config.toml
arch = "crnn"
model = "self-supervised audio encoder (BEST-RQ)"
dataset = "synthesized solo parts of chorales (CocoChorales)"
train_examples = 39062
n_mels = 80
hop_length = 160
input = "log_mel"
win_length = 512
codebook_size = 1024
mask_prob = 0.08
norm = "batchnorm"
activation = "gelu"
channel_attention = "se"
depths = [1, 1, 1, 1]
kernel_size = 5
stem = "single"
widths = [96, 112, 144, 176]
rnn_width = 96
rnn = "lstm"
bidirectional = false
rnn_residual = false
rnn_layers = 6
optimizer = "soap"
beta2 = 0.95
lr = 0.0015
beta1 = 0.95
shampoo_beta = 0.95
eps = 1e-08
precondition_frequency = 32
max_precond_dim = 512
merge_dims = true
one_sided = false
adamw_lr_other_params = 0.00075
grad_clip = 1.0
ema_decay = 0.995
steps = 3400
batch_size = 64
epochs = 5.6
lr_schedule = "poly"
final_lr_fraction = 0.01
warmup_steps = 340
weight_decay = 0.3
adamw_weight_decay_other_params = 0.01
Rows from block 3 of a small self-supervised audio encoder (BEST-RQ), named by matrix and row number. Each number is 200 + 20 x the weight over its row's rms, rounded and kept within 0 to 999. All counts start at 0.
After each channel's rows are labels from the 100 clips, of 14976, where the channel reaches its highest value: "responds to" is what is common among them. Only what is clearly more common there than usual is listed. The data: synthesized solo parts of chorales (CocoChorales). In brackets: how many of the 100, against the usual share in percent.
# conv: width-5 conv (model.blocks.3.conv.weight, 176x144x5, each kernel summed), inputs 0-71

conv.56,228,207,222,230,182,195,212,228,211,178,202,218,197,210,193,210,240,249,204,204,229,214,177,204,225,194,200,235,205,170,201,214,182,193,179,184,223,225,241,162,200,204,182,197,163,191,192,196,165,236,220,208,171,193,241,202,233,190,212,184,235,184,189,219,209,206,173,154,195,172,199,173
responds to: note C5 (63 vs 10); violin (41 vs 13.9); horn (29 vs 6.7); note C#5 (28 vs 9.8)

conv.158,185,183,217,212,193,201,211,160,184,189,180,219,186,219,221,212,178,210,195,223,239,191,201,189,204,199,224,210,250,215,179,199,178,229,173,201,217,196,197,172,211,202,220,214,171,166,172,217,219,221,181,183,188,180,211,237,173,202,186,164,179,161,189,223,213,231,212,198,213,224,181,199
responds to: cello (55 vs 9.7); note C4 (47 vs 10.9); note A#3 (33 vs 10.2); note C#4 (29 vs 12.3)

conv.116,179,210,206,171,190,201,230,238,243,207,179,182,177,183,215,187,211,224,210,219,195,219,189,223,181,227,181,204,176,207,179,179,220,192,192,219,273,237,215,165,189,192,190,182,227,196,186,239,216,187,191,178,193,166,196,226,218,193,181,179,225,178,202,203,182,228,218,206,206,163,157,234
responds to: trumpet (91 vs 8.4); note F#5 (40 vs 7.3); note G#5 (35 vs 3.9); note G5 (35 vs 6.4)

conv.26,162,191,225,175,176,197,239,200,200,203,205,221,190,190,225,186,230,205,210,194,205,175,218,228,201,194,178,199,216,191,178,207,199,211,188,223,228,205,157,179,200,221,215,207,165,214,169,239,200,197,193,194,174,203,170,227,160,223,194,171,162,195,193,233,221,228,212,222,184,204,202,181
responds to: violin (88 vs 13.9); note D#5 (76 vs 9.2); note F5 (41 vs 8.2); note F#5 (27 vs 7.3)

conv.103,214,200,213,196,185,181,223,182,234,221,197,206,197,188,192,184,218,208,207,200,154,177,199,198,216,202,212,179,154,203,198,211,175,212,205,226,189,209,183,167,231,222,216,193,185,197,169,173,215,187,174,212,195,187,193,198,229,170,222,203,222,179,216,194,197,191,182,220,184,197,185,208
responds to: bassoon (31 vs 7.9); note C#4 (29 vs 12.3); note C5 (27 vs 10); note D5 (25 vs 8.5)

conv.156,224,209,185,198,192,180,233,155,197,227,224,211,170,222,179,218,236,212,218,236,231,207,162,214,195,183,211,209,221,156,202,239,194,205,193,202,186,229,196,209,210,219,194,196,232,173,220,199,180,217,194,206,176,163,187,221,199,189,206,172,218,235,218,234,194,207,207,191,174,184,181,199
responds to: bassoon (28 vs 7.9); note A3 (28 vs 8.5); note A#3 (27 vs 10.2)

conv.143,202,220,169,185,186,212,174,163,230,191,164,218,176,217,219,171,205,189,178,162,150,196,171,205,206,233,212,231,174,196,204,235,184,200,196,202,220,187,158,196,221,189,184,225,189,202,181,221,209,214,176,172,193,175,196,195,186,170,199,165,205,177,249,212,188,214,198,183,180,170,208,180
responds to: note F5 (96 vs 8.2); note G5 (49 vs 6.4); trumpet (45 vs 8.4); flute (36 vs 8.8)

conv.93,190,232,189,223,197,198,194,169,173,218,180,208,198,201,203,180,204,188,201,197,198,202,170,233,221,173,192,193,178,184,212,181,238,220,207,176,246,193,239,195,198,178,190,217,192,192,171,167,173,188,181,193,199,196,189,170,211,239,173,231,203,140,212,205,169,182,235,191,186,228,219,212
responds to: note D#4 (72 vs 11.2); note F4 (42 vs 9.2); trombone (33 vs 7.6); instrument: clarinet (32 vs 8.9)

conv.104,198,198,186,179,192,193,180,214,200,194,212,198,223,219,209,192,174,186,229,192,219,226,172,176,227,204,177,207,181,229,166,180,210,203,204,223,224,206,156,183,205,195,200,196,205,226,189,200,195,199,174,199,240,133,222,211,201,210,200,187,220,196,200,203,182,202,196,227,225,201,239,217
responds to: note D5 (80 vs 8.5); violin (65 vs 13.9); note C5 (46 vs 10); note F5 (29 vs 8.2)

conv.51,186,196,182,219,180,196,194,169,182,169,213,196,185,193,172,206,198,185,197,206,213,180,187,258,185,191,201,218,230,226,179,153,209,214,210,201,185,195,186,233,234,176,166,176,180,193,205,215,176,198,230,213,198,174,192,214,207,202,203,204,185,204,209,196,212,184,183,221,186,218,220,183
responds to: note C#5 (34 vs 9.8); horn (31 vs 6.7); note G4 (31 vs 7.4); note B4 (29 vs 9.4)

conv.146,202,205,203,181,225,202,191,209,231,223,186,200,214,255,168,182,225,189,193,179,253,178,189,224,195,220,233,203,211,210,187,244,207,202,179,238,214,177,188,176,206,221,185,218,169,208,201,204,181,196,196,178,198,197,235,229,178,196,182,199,181,186,188,168,193,230,180,199,177,203,211,218
responds to: horn (76 vs 6.7); note A#4 (34 vs 10.7); note D5 (29 vs 8.5); note C5 (27 vs 10)

conv.130,252,198,202,166,213,190,205,223,202,198,171,217,222,215,219,202,207,148,197,206,209,181,168,207,194,182,215,196,192,172,208,219,167,192,188,175,193,223,200,189,213,196,193,186,206,164,203,182,189,203,201,170,176,185,231,210,186,225,222,164,229,181,189,216,203,198,196,204,210,208,207,197
responds to: trumpet (54 vs 8.4); note E5 (48 vs 8); note D#5 (34 vs 9.2); note F#5 (31 vs 7.3)

conv.44,256,184,167,187,200,182,191,177,229,176,170,192,210,210,226,166,197,213,207,221,216,190,235,232,183,212,213,211,186,192,205,213,193,197,187,194,178,200,189,159,209,205,227,212,208,200,227,226,213,188,190,189,180,206,203,181,241,194,152,165,209,181,189,216,190,228,175,196,189,146,193,225
responds to: note F#5 (65 vs 7.3); trumpet (64 vs 8.4); note F5 (48 vs 8.2); note G5 (45 vs 6.4)

conv.22,211,225,222,210,231,165,176,190,183,179,187,216,170,201,199,188,202,206,180,173,221,204,216,183,171,215,223,213,181,207,194,223,205,199,196,232,200,184,188,203,204,216,177,212,225,213,236,199,179,239,224,183,224,204,174,172,215,206,237,179,201,207,171,188,195,238,192,212,201,228,203,183
responds to: note D#5 (47 vs 9.2); horn (44 vs 6.7); note G5 (35 vs 6.4); instrument: trumpet (27 vs 8.4)

conv.138,205,204,211,230,198,200,195,218,218,162,190,216,203,178,252,166,203,185,210,221,203,185,195,174,189,229,195,233,187,201,172,194,207,196,202,156,188,193,200,193,248,207,185,205,204,202,190,211,159,207,195,178,197,264,202,220,200,167,204,194,198,180,221,192,247,183,204,203,202,185,189,226
responds to: trumpet (51 vs 8.4); note F#5 (40 vs 7.3); horn (26 vs 6.7)

conv.72,212,210,183,196,184,161,177,209,178,190,205,200,186,196,204,164,169,207,201,195,202,201,176,242,178,211,185,198,207,219,181,211,216,212,172,165,177,212,183,190,222,172,184,222,190,196,182,217,168,192,222,176,234,249,198,206,206,209,193,187,207,185,192,196,185,172,147,240,229,191,204,222
responds to: trumpet (69 vs 8.4); note G5 (62 vs 6.4); note F#5 (31 vs 7.3)

conv.64,236,197,208,199,205,197,214,206,201,212,210,193,205,201,222,179,213,214,186,197,207,196,184,190,219,184,232,185,157,186,169,169,214,194,205,178,168,213,209,200,188,201,224,210,193,215,171,152,224,206,188,233,223,204,201,182,205,153,178,212,195,207,231,174,175,164,215,212,200,178,203,169
responds to: note G#4 (68 vs 9.2); clarinet (40 vs 8.9); trombone (35 vs 7.6)

conv.53,214,199,209,203,193,209,146,179,179,165,220,189,230,179,224,220,196,189,176,179,202,197,170,236,199,190,218,211,210,245,190,184,186,184,212,185,209,196,160,185,211,201,201,196,167,184,234,228,202,141,190,216,227,201,206,210,204,190,202,193,173,197,198,198,184,177,257,197,149,207,178,184
responds to: note D#5 (48 vs 9.2); clarinet (47 vs 8.9); note F5 (38 vs 8.2); note C5 (31 vs 10)

conv.70,212,176,201,199,207,261,195,163,163,228,221,191,228,178,191,174,162,202,203,194,208,215,179,208,171,179,226,208,213,225,187,239,165,203,202,225,185,181,221,187,213,186,230,213,170,206,198,211,219,197,222,185,192,200,229,173,209,201,212,207,212,208,220,221,209,227,204,212,187,179,169,203
responds to: note G3 (69 vs 6.3); bassoon (53 vs 7.9); note A3 (32 vs 8.5)

conv.0,188,186,227,186,206,186,208,189,202,202,224,190,213,198,216,207,183,210,241,256,183,215,218,215,229,209,189,229,175,181,203,170,202,172,186,198,196,176,215,197,199,188,185,173,212,204,203,219,202,247,230,201,190,206,196,198,213,199,268,194,175,212,170,189,166,175,233,182,211,194,199,214
responds to: note D#4 (43 vs 11.2); viola (41 vs 8.6); note F4 (31 vs 9.2)

conv.34,191,173,164,208,230,217,188,181,183,216,217,203,196,211,199,212,156,203,180,204,209,186,200,208,177,185,195,192,236,222,173,183,204,204,203,230,193,188,183,177,191,175,230,183,200,206,200,184,217,181,208,179,172,180,202,201,189,200,173,196,179,189,160,201,212,177,158,206,226,209,208,185
responds to: note C#4 (32 vs 12.3); cello (28 vs 9.7); viola (27 vs 8.6)

conv.99,233,189,166,183,189,209,212,210,144,222,194,203,224,181,215,196,179,212,203,240,184,179,177,187,206,200,200,202,157,223,214,216,234,196,166,219,177,199,198,217,202,215,195,210,213,225,186,246,222,223,201,209,196,189,202,188,226,178,211,168,199,218,219,185,190,218,214,219,187,192,191,217
responds to: note D4 (48 vs 12.6); bassoon (47 vs 7.9); note D#4 (38 vs 11.2); note F5 (31 vs 8.2)

conv.112,201,206,185,197,190,262,190,212,211,201,214,215,189,219,174,193,159,181,202,196,225,196,202,197,205,174,183,206,161,216,202,218,188,168,228,168,200,217,204,202,213,171,173,208,194,189,168,206,192,212,212,187,216,166,174,219,253,206,157,188,216,227,212,183,206,180,213,185,218,197,204,162
responds to: bassoon (39 vs 7.9); note G3 (34 vs 6.3); cello (34 vs 9.7); note F3 (25 vs 3.6)

conv.10,184,208,221,197,201,187,164,233,177,186,149,170,217,188,197,171,202,173,185,221,216,181,164,209,199,208,208,161,201,221,179,191,194,203,186,189,197,211,211,165,224,203,209,205,201,215,166,203,175,228,235,194,184,208,190,160,196,221,147,202,190,235,219,174,208,207,203,231,207,211,199,224
responds to: trumpet (55 vs 8.4); note F5 (37 vs 8.2); note C5 (25 vs 10)

conv.114,176,215,181,199,171,208,197,202,185,212,208,191,174,211,193,205,188,187,210,227,176,210,201,188,191,191,191,228,210,210,188,179,199,161,201,232,159,217,184,196,185,197,211,214,221,221,218,220,225,215,221,194,162,217,188,193,217,197,218,220,207,207,195,207,214,153,177,238,209,222,220,201
responds to: cello (47 vs 9.7); note D4 (42 vs 12.6); note G#3 (31 vs 7.9); note B3 (29 vs 9.7)

conv.81,246,207,171,161,188,194,195,200,224,211,194,224,208,192,200,186,185,198,238,179,184,213,173,191,208,171,230,209,183,201,185,199,216,185,192,217,192,217,224,229,210,205,173,207,203,202,231,189,221,217,191,192,195,187,227,163,217,187,230,170,246,207,169,188,208,174,172,205,189,165,192,220
responds to: note G4 (34 vs 7.4); note F#4 (31 vs 8.7); clarinet (31 vs 8.9); horn (26 vs 6.7)

conv.38,224,177,223,210,216,216,224,190,191,237,224,193,244,211,191,215,203,201,191,182,227,179,203,208,198,231,177,203,184,234,166,163,206,202,199,187,224,203,215,208,234,212,158,180,208,229,195,186,205,203,188,201,199,219,185,208,177,176,187,202,175,201,198,201,172,223,248,221,208,168,197,185
responds to: note C#5 (40 vs 9.8); horn (37 vs 6.7); trumpet (34 vs 8.4)

conv.111,175,187,200,180,225,177,235,194,181,201,222,230,234,192,229,205,219,216,168,204,193,230,212,172,201,195,208,197,203,224,180,205,240,223,200,197,243,234,204,244,181,201,213,211,203,168,234,175,183,206,225,170,191,196,200,187,175,209,196,177,229,179,198,227,180,214,185,177,218,160,192,195
responds to: clarinet (50 vs 8.9); note D4 (40 vs 12.6); note G4 (28 vs 7.4); horn (26 vs 6.7)

conv.69,209,200,200,191,184,210,198,202,182,154,208,190,186,178,208,246,230,210,173,202,173,226,179,229,208,225,214,232,193,167,219,172,193,191,229,193,203,204,171,192,180,215,186,213,162,178,246,224,226,167,202,227,203,215,230,199,250,223,214,220,182,177,187,180,229,217,208,203,179,189,230,177
responds to: trumpet (85 vs 8.4); note F#5 (83 vs 7.3); note F5 (45 vs 8.2); note E5 (41 vs 8)

conv.32,188,180,182,226,231,180,225,233,210,199,162,206,205,202,194,191,208,176,185,193,182,192,189,214,211,208,185,220,231,237,188,221,197,180,178,176,190,219,188,184,199,217,172,189,192,221,207,182,178,210,206,189,220,188,186,189,198,240,192,210,196,176,189,229,211,230,173,190,192,202,214,244
responds to: bassoon (47 vs 7.9); note B3 (29 vs 9.7); note A#3 (27 vs 10.2); horn (26 vs 6.7)

conv.57,198,221,188,196,182,231,190,209,144,200,210,185,181,191,195,191,209,193,217,194,202,210,221,220,231,205,201,201,183,170,187,227,194,177,195,204,183,189,221,193,211,247,180,208,194,185,185,244,196,215,231,224,162,167,209,196,215,174,187,197,215,193,241,175,214,207,196,179,225,197,194,195
responds to: note C5 (89 vs 10); oboe (51 vs 7.3); violin (35 vs 13.9)

conv.119,203,196,201,153,212,212,188,188,200,232,215,223,193,210,171,171,224,177,213,165,246,190,159,199,207,226,187,180,213,208,176,183,228,204,199,181,212,194,212,182,188,207,189,201,196,190,161,205,206,201,228,170,210,226,208,190,182,210,164,205,237,171,197,207,167,169,181,199,185,194,203,199
responds to: note F4 (43 vs 9.2); note G4 (33 vs 7.4); clarinet (32 vs 8.9); viola (25 vs 8.6)

conv.163,179,189,190,205,184,194,225,163,212,190,192,199,170,198,208,184,201,174,234,182,208,173,237,199,187,231,145,184,221,218,193,182,190,158,212,218,193,174,205,211,177,191,192,205,203,195,191,234,182,210,169,187,193,171,197,165,207,201,196,188,242,186,178,205,200,154,180,232,183,186,185,220
responds to: note C#5 (74 vs 9.8); violin (41 vs 13.9); note B4 (32 vs 9.4)

conv.106,223,191,186,232,202,227,188,210,216,216,210,196,178,212,184,231,195,224,209,167,183,221,181,223,164,200,204,236,220,213,224,160,173,220,237,196,223,186,188,194,182,188,201,207,185,202,171,192,212,203,198,213,188,199,219,200,200,228,184,192,240,192,224,223,201,189,192,177,208,201,216,192
responds to: note D5 (45 vs 8.5); violin (34 vs 13.9); tuba (27 vs 8.7); note C5 (27 vs 10)

conv.75,182,207,179,204,174,163,172,211,213,202,227,242,173,211,195,169,152,190,208,189,184,184,222,198,189,148,216,173,213,192,203,231,221,224,154,177,202,216,205,187,207,206,205,174,193,227,206,227,194,209,206,196,211,181,194,186,211,221,184,197,229,178,168,192,203,206,215,171,194,200,212,218
responds to: note D5 (90 vs 8.5); oboe (75 vs 7.3); note C5 (49 vs 10)

conv.24,190,188,208,216,226,175,252,196,216,188,199,230,191,233,195,203,203,213,180,183,203,181,186,211,190,168,219,212,229,217,207,227,208,198,229,170,203,209,193,188,188,185,195,199,212,184,191,204,208,155,203,177,191,180,227,215,214,178,173,189,202,215,190,214,157,214,199,244,168,208,195,218
responds to: horn (93 vs 6.7); note A4 (43 vs 8.4); note G#4 (43 vs 9.2); note G4 (29 vs 7.4)

conv.16,215,205,156,181,240,217,218,168,226,193,217,216,176,201,214,190,189,163,189,205,209,222,216,162,185,207,208,221,158,235,184,208,193,218,185,188,183,191,206,175,200,204,190,189,228,159,200,184,213,190,228,231,208,213,207,222,206,228,212,172,201,190,185,221,204,186,186,217,232,190,181,206
responds to: note D#5 (52 vs 9.2); violin (44 vs 13.9); note C#5 (33 vs 9.8)

conv.79,175,168,204,194,205,208,197,185,217,203,237,214,239,185,210,202,181,215,190,210,158,205,202,208,205,188,197,178,180,262,191,196,236,232,203,227,174,216,172,198,206,216,217,212,202,218,200,198,188,199,209,190,182,163,226,187,198,227,194,241,227,197,184,182,192,187,196,194,224,191,209,227
responds to: clarinet (59 vs 8.9); note D#4 (37 vs 11.2); instrument: violin (34 vs 13.9); note D4 (33 vs 12.6)

conv.4,219,200,200,186,179,212,187,191,192,201,188,210,204,190,160,247,232,204,191,206,193,177,185,203,229,180,166,190,222,201,181,184,189,221,228,203,220,204,206,235,200,213,198,219,200,174,184,202,181,207,209,217,232,166,219,220,200,213,163,192,195,218,166,205,210,202,168,167,197,221,211,187
responds to: note C5 (42 vs 10); oboe (36 vs 7.3)

conv.171,239,182,192,238,180,196,204,184,198,222,193,191,193,172,181,205,196,218,177,175,191,204,184,179,203,224,194,199,213,203,201,182,212,186,172,210,204,227,216,178,176,184,180,202,211,197,180,218,201,252,223,189,212,225,168,214,176,221,194,220,183,213,154,175,187,202,174,214,194,192,218,188
responds to: tuba (52 vs 8.7)

conv.135,199,186,211,192,241,196,213,192,211,216,214,212,199,227,185,214,222,182,220,208,193,202,191,206,209,211,203,187,191,185,218,199,191,186,227,201,182,220,187,197,220,204,210,205,192,194,189,211,203,192,150,195,193,207,169,200,213,204,181,208,163,229,211,171,225,146,197,220,228,222,203,196
responds to: tuba (71 vs 8.7); note A#3 (32 vs 10.2); note G3 (28 vs 6.3); horn (28 vs 6.7)

conv.39,176,231,189,201,200,201,227,227,192,249,194,218,159,183,205,217,179,203,194,236,193,186,215,194,185,200,203,235,177,184,172,199,193,191,201,185,225,176,235,211,236,203,176,262,200,226,216,239,172,204,249,185,200,215,185,230,207,195,186,223,163,220,208,209,194,201,240,190,201,183,184,171
responds to: note D#5 (39 vs 9.2); note F#5 (34 vs 7.3)

conv.29,193,205,213,214,173,200,200,182,192,217,192,171,189,236,190,176,227,160,200,218,192,217,202,219,212,187,202,205,213,236,206,212,224,181,196,200,199,168,216,206,199,204,208,190,200,195,194,200,203,165,210,183,249,196,243,203,182,178,205,216,225,195,162,203,196,213,197,202,215,198,221,169
responds to: cello (56 vs 9.7); note D4 (45 vs 12.6)

conv.166,196,178,161,187,204,202,195,187,190,224,189,213,197,206,171,204,223,215,186,200,177,189,200,250,160,214,180,201,209,208,234,194,183,205,207,188,231,201,208,197,253,217,194,206,235,220,172,208,201,208,245,189,183,218,209,186,232,229,182,193,219,204,180,198,202,216,198,228,197,210,203,182
responds to: tuba (82 vs 8.7); note B3 (44 vs 9.7); note A#3 (41 vs 10.2); note A3 (28 vs 8.5)

conv.134,190,198,188,207,174,196,220,169,222,201,220,193,214,209,257,209,216,207,202,238,210,193,226,184,173,180,215,207,202,193,206,191,195,229,199,190,196,161,207,177,179,158,203,202,208,207,191,218,198,207,183,202,191,181,194,194,237,215,211,208,218,169,175,187,253,216,179,217,235,199,179,195
responds to: note F#5 (70 vs 7.3); trumpet (59 vs 8.4); note E5 (39 vs 8); note G5 (28 vs 6.4)

conv.150,194,212,182,203,229,166,183,204,200,181,230,220,188,214,180,209,216,215,206,210,203,175,210,217,190,182,204,204,155,196,234,204,158,225,200,213,181,163,192,215,217,202,165,170,176,212,169,214,206,202,182,188,217,162,189,208,205,196,155,231,184,193,203,189,178,226,189,182,219,201,197,181
responds to: horn (85 vs 6.7); note C5 (54 vs 10)

conv.67,189,197,192,198,186,192,166,190,208,180,236,210,239,197,217,200,167,202,215,218,160,174,205,192,168,212,197,220,214,210,240,249,187,231,198,211,247,195,215,193,184,213,194,195,220,190,203,200,177,191,182,234,175,193,177,175,180,201,195,198,210,223,229,177,210,198,215,217,195,214,198,189
responds to: note G5 (51 vs 6.4); violin (50 vs 13.9); clarinet (34 vs 8.9); note F5 (27 vs 8.2)

conv.147,166,199,184,213,180,159,221,183,197,223,235,190,199,204,232,189,197,197,189,178,213,194,170,193,187,174,195,197,204,187,193,198,189,193,192,236,191,210,208,177,208,199,214,184,190,198,196,230,190,213,205,182,207,165,216,185,213,192,222,242,194,227,183,195,199,204,220,209,207,198,185,219
responds to: note E4 (48 vs 8.9); clarinet (40 vs 8.9)

conv.107,161,197,181,201,207,203,194,193,188,257,210,202,208,250,235,215,198,205,212,213,208,221,186,192,217,192,216,255,199,188,163,224,189,171,179,183,230,171,210,232,200,213,222,229,170,191,151,209,189,195,230,193,171,210,194,212,199,173,191,175,205,182,187,195,207,227,206,201,188,229,234,216
responds to: tuba (29 vs 8.7)

conv.52,204,217,185,206,157,228,185,192,176,191,182,176,168,234,200,211,229,198,198,206,209,210,192,206,199,191,207,185,206,197,188,200,216,208,187,190,179,230,160,203,232,181,176,193,214,205,190,212,236,228,231,209,206,207,187,194,235,189,165,174,157,160,219,188,214,185,208,211,207,160,211,231
responds to: note D#5 (63 vs 9.2); trumpet (60 vs 8.4); note C#5 (37 vs 9.8); note F5 (27 vs 8.2)

conv.88,195,180,213,198,169,220,181,188,188,200,195,180,209,205,221,220,166,187,221,211,216,201,214,190,186,223,184,190,178,203,199,200,167,200,185,184,198,249,212,173,214,185,164,181,185,194,188,184,201,241,211,210,195,179,220,196,214,182,196,174,242,158,208,163,214,189,195,182,215,215,185,175
responds to: note D5 (79 vs 8.5); violin (57 vs 13.9); note D#5 (44 vs 9.2); note C5 (32 vs 10)

conv.94,210,224,191,209,214,180,178,210,205,252,225,207,174,164,199,222,185,212,192,208,203,210,161,181,205,192,229,215,168,166,195,203,231,214,191,211,195,188,199,181,182,219,192,194,214,188,183,191,215,157,228,189,211,189,224,181,174,168,207,189,208,212,218,205,205,157,201,185,194,156,241,190
responds to: note D#4 (50 vs 11.2); clarinet (45 vs 8.9); note F4 (45 vs 9.2); note C5 (30 vs 10)

conv.78,196,209,219,220,202,177,165,174,203,225,184,174,195,188,204,218,199,230,200,216,195,239,195,194,191,232,229,202,229,176,233,171,199,212,183,178,206,187,217,164,217,189,204,206,208,194,168,184,210,212,173,211,163,201,242,218,190,203,201,181,202,211,217,203,239,207,228,193,207,209,193,228
responds to: note D#5 (32 vs 9.2); cello (28 vs 9.7)

conv.31,180,206,211,225,163,209,196,191,169,237,202,200,219,196,230,186,205,167,224,213,194,179,179,164,186,209,251,188,199,216,183,187,158,178,207,200,186,189,198,181,199,213,175,209,169,186,177,203,195,220,213,199,174,175,204,186,215,208,205,187,220,181,169,181,204,188,210,216,199,169,185,197
responds to: trumpet (37 vs 8.4); note C5 (33 vs 10)

conv.113,256,176,202,193,185,186,219,227,202,226,196,193,189,217,213,198,209,165,183,199,167,157,192,183,183,176,203,214,201,201,190,200,160,184,214,248,196,186,212,209,181,160,226,221,203,167,191,224,205,199,188,184,166,187,192,239,192,166,178,190,197,164,204,215,199,190,184,170,171,197,208,215
responds to: note F5 (60 vs 8.2); violin (52 vs 13.9); note G5 (45 vs 6.4); trumpet (38 vs 8.4)

conv.142,154,240,176,202,228,189,195,192,198,252,212,156,227,210,180,213,178,198,200,184,226,217,169,203,253,189,234,223,235,218,237,205,204,165,202,205,168,189,201,233,200,219,196,229,200,181,181,228,189,207,182,206,225,192,208,203,220,176,200,193,214,232,210,212,197,228,212,193,187,199,208,225
responds to: horn (83 vs 6.7); note G4 (32 vs 7.4); note A#4 (28 vs 10.7); note G#4 (26 vs 9.2)

conv.96,192,195,183,213,197,199,179,181,196,185,195,213,220,224,234,181,200,198,183,188,147,239,196,180,186,209,203,170,217,210,183,187,166,162,204,197,184,270,217,209,169,196,215,219,202,179,209,174,248,211,218,192,204,176,221,167,197,205,189,158,193,215,209,208,158,205,220,199,191,213,231,239
responds to: note F5 (68 vs 8.2); clarinet (55 vs 8.9); note D#5 (44 vs 9.2); instrument: trumpet (30 vs 8.4)

conv.54,204,196,204,190,157,208,187,179,215,210,201,198,218,180,190,206,207,180,188,183,237,192,185,187,158,216,167,164,210,229,212,223,186,191,200,214,203,152,215,175,210,190,218,209,235,261,209,158,192,240,209,187,198,186,217,179,187,201,227,199,198,219,207,188,207,193,198,168,154,229,197,203
responds to: bassoon (72 vs 7.9); note C4 (71 vs 10.9); note A#3 (38 vs 10.2); note D4 (31 vs 12.6)

conv.48,194,192,210,193,232,186,208,209,171,183,244,204,172,201,201,236,189,188,211,221,214,182,205,189,207,170,193,167,204,232,235,167,194,190,196,176,215,172,209,190,182,189,172,180,190,179,198,187,202,224,201,178,180,237,241,154,180,239,203,203,221,191,192,220,176,223,216,187,195,176,212,220
responds to: note D#4 (40 vs 11.2); note C#5 (32 vs 9.8); note G#4 (28 vs 9.2); instrument: viola (25 vs 8.6)

conv.137,190,242,178,210,188,219,213,202,229,172,228,213,194,211,215,217,211,216,200,192,215,163,217,211,196,198,208,198,175,217,196,206,194,191,197,208,197,211,202,170,180,193,215,182,157,205,193,202,193,181,200,179,209,205,214,238,196,221,220,206,219,179,185,209,212,184,197,202,176,175,202,185
responds to: violin (76 vs 13.9); note D#5 (68 vs 9.2); note C#5 (43 vs 9.8); note F5 (26 vs 8.2)

conv.136,181,197,174,211,224,196,260,188,205,193,192,175,224,214,207,226,230,185,231,217,200,185,201,189,212,226,219,228,177,176,210,174,180,195,188,226,192,186,209,196,185,224,188,206,201,179,200,207,231,199,245,202,197,198,207,219,202,250,208,188,205,182,199,210,188,192,232,188,200,180,214,215
responds to: note C#5 (42 vs 9.8); violin (40 vs 13.9); trumpet (25 vs 8.4)

conv.131,189,180,206,189,236,196,205,202,211,207,193,196,199,226,218,193,225,212,195,181,187,184,223,232,190,176,189,195,200,221,181,240,190,205,201,216,185,200,250,189,200,192,195,208,197,211,186,193,172,207,199,177,180,187,225,166,183,206,176,212,231,207,185,159,130,200,207,223,185,172,177,164
responds to: viola (37 vs 8.6); note E4 (33 vs 8.9)

conv.80,229,207,159,192,222,163,176,180,213,203,197,179,213,176,197,220,182,231,200,191,170,228,217,186,160,210,250,208,184,196,238,177,211,204,173,216,232,201,195,175,196,218,189,213,188,235,177,215,205,168,231,206,193,199,222,205,200,220,169,167,187,202,207,197,176,212,186,223,193,210,186,221
responds to: cello (36 vs 9.7); note E4 (25 vs 8.9)

conv.9,213,170,189,205,221,215,210,189,173,195,225,148,208,145,189,206,216,180,197,208,215,188,209,207,175,203,184,215,204,206,213,186,220,216,225,212,225,213,206,199,235,194,233,207,214,183,171,212,178,158,210,232,204,195,206,180,222,182,218,188,187,167,206,214,221,187,175,210,182,202,180,170
responds to: note G4 (38 vs 7.4); note C5 (29 vs 10); trombone (27 vs 7.6); oboe (25 vs 7.3)

conv.36,224,150,178,198,252,230,208,211,193,204,227,218,198,167,203,191,197,213,208,206,176,214,181,205,215,189,189,175,190,202,192,185,208,201,206,211,213,180,201,166,177,160,218,217,177,172,169,216,209,238,217,161,166,176,255,222,213,201,194,188,181,258,188,196,209,180,189,211,187,188,193,163
responds to: note E4 (66 vs 8.9); viola (30 vs 8.6); note F#4 (30 vs 8.7)

conv.46,244,190,165,165,209,184,212,234,175,177,193,207,185,188,213,215,187,211,240,176,172,186,208,222,148,206,215,210,180,188,195,219,213,198,223,230,202,234,233,181,186,260,189,244,218,225,191,197,185,187,217,165,195,199,200,213,172,186,200,201,212,168,201,189,191,184,213,198,194,200,164,181
responds to: bassoon (32 vs 7.9)

conv.133,189,199,224,207,186,228,181,236,214,161,233,213,191,223,206,223,214,173,174,208,229,146,190,168,207,181,208,189,205,185,210,222,206,204,231,181,226,242,194,174,185,181,226,170,190,237,172,209,239,196,179,190,199,181,187,200,235,202,195,219,233,236,224,200,176,206,201,186,192,210,203,234
responds to: tuba (59 vs 8.7); note D3 (27 vs 2.3)

conv.8,189,217,221,183,217,191,210,249,239,176,208,215,187,175,187,149,179,183,184,201,213,203,211,178,209,228,174,195,187,216,195,188,209,190,183,204,218,180,196,194,217,196,213,163,210,218,221,200,209,150,192,200,204,193,210,203,212,213,205,222,178,200,190,188,196,187,171,192,208,202,197,188
responds to: note F5 (40 vs 8.2); note D#5 (34 vs 9.2); clarinet (30 vs 8.9)

conv.19,205,182,192,177,209,214,198,198,182,165,218,190,170,206,231,185,195,179,170,211,180,205,165,175,185,218,189,208,154,184,235,208,209,207,221,170,207,238,196,172,215,204,225,210,188,211,173,209,177,175,185,188,220,179,236,222,218,187,230,238,207,223,199,253,212,199,187,218,209,186,210,167
responds to: note D4 (37 vs 12.6); trumpet (26 vs 8.4)

conv.173,206,209,217,198,181,162,204,200,161,206,214,204,227,180,199,203,187,173,175,220,210,210,157,200,209,216,196,196,215,218,245,188,184,232,208,202,233,217,184,200,199,213,206,201,163,201,175,221,211,216,207,182,212,183,206,226,169,210,210,189,203,182,196,210,185,171,197,221,168,179,264,224
responds to: tuba (89 vs 8.7); note A#3 (32 vs 10.2); note G3 (29 vs 6.3); note B3 (28 vs 9.7)

conv.87,206,238,179,261,171,220,213,177,192,193,180,200,193,197,193,227,184,187,197,233,208,181,220,177,221,202,189,185,204,191,205,196,178,241,177,218,210,186,167,183,194,179,166,190,194,220,177,194,175,201,237,224,234,220,216,220,195,193,203,170,181,201,204,183,185,197,194,211,222,220,185,224
responds to: violin (51 vs 13.9); note F5 (45 vs 8.2); note F#5 (39 vs 7.3); trumpet (25 vs 8.4)

conv.6,182,222,214,205,211,193,190,222,176,203,180,244,174,245,230,173,201,183,178,184,162,231,225,196,201,179,189,204,144,182,186,216,230,223,245,232,191,220,217,174,206,226,216,202,226,195,204,197,222,184,203,199,208,199,213,219,226,248,181,187,227,201,213,212,209,205,214,174,212,228,203,213
responds to: note G5 (46 vs 6.4); tuba (27 vs 8.7); note F5 (26 vs 8.2)

conv.42,180,188,232,221,199,178,198,205,197,160,211,181,195,221,200,228,253,188,168,203,214,200,211,214,176,206,201,209,180,167,197,204,184,230,150,146,192,222,185,164,214,193,189,206,230,217,182,194,195,215,200,159,213,200,188,198,213,195,236,187,180,159,219,230,210,173,218,227,197,166,210,205
responds to: note G#4 (34 vs 9.2); trombone (33 vs 7.6)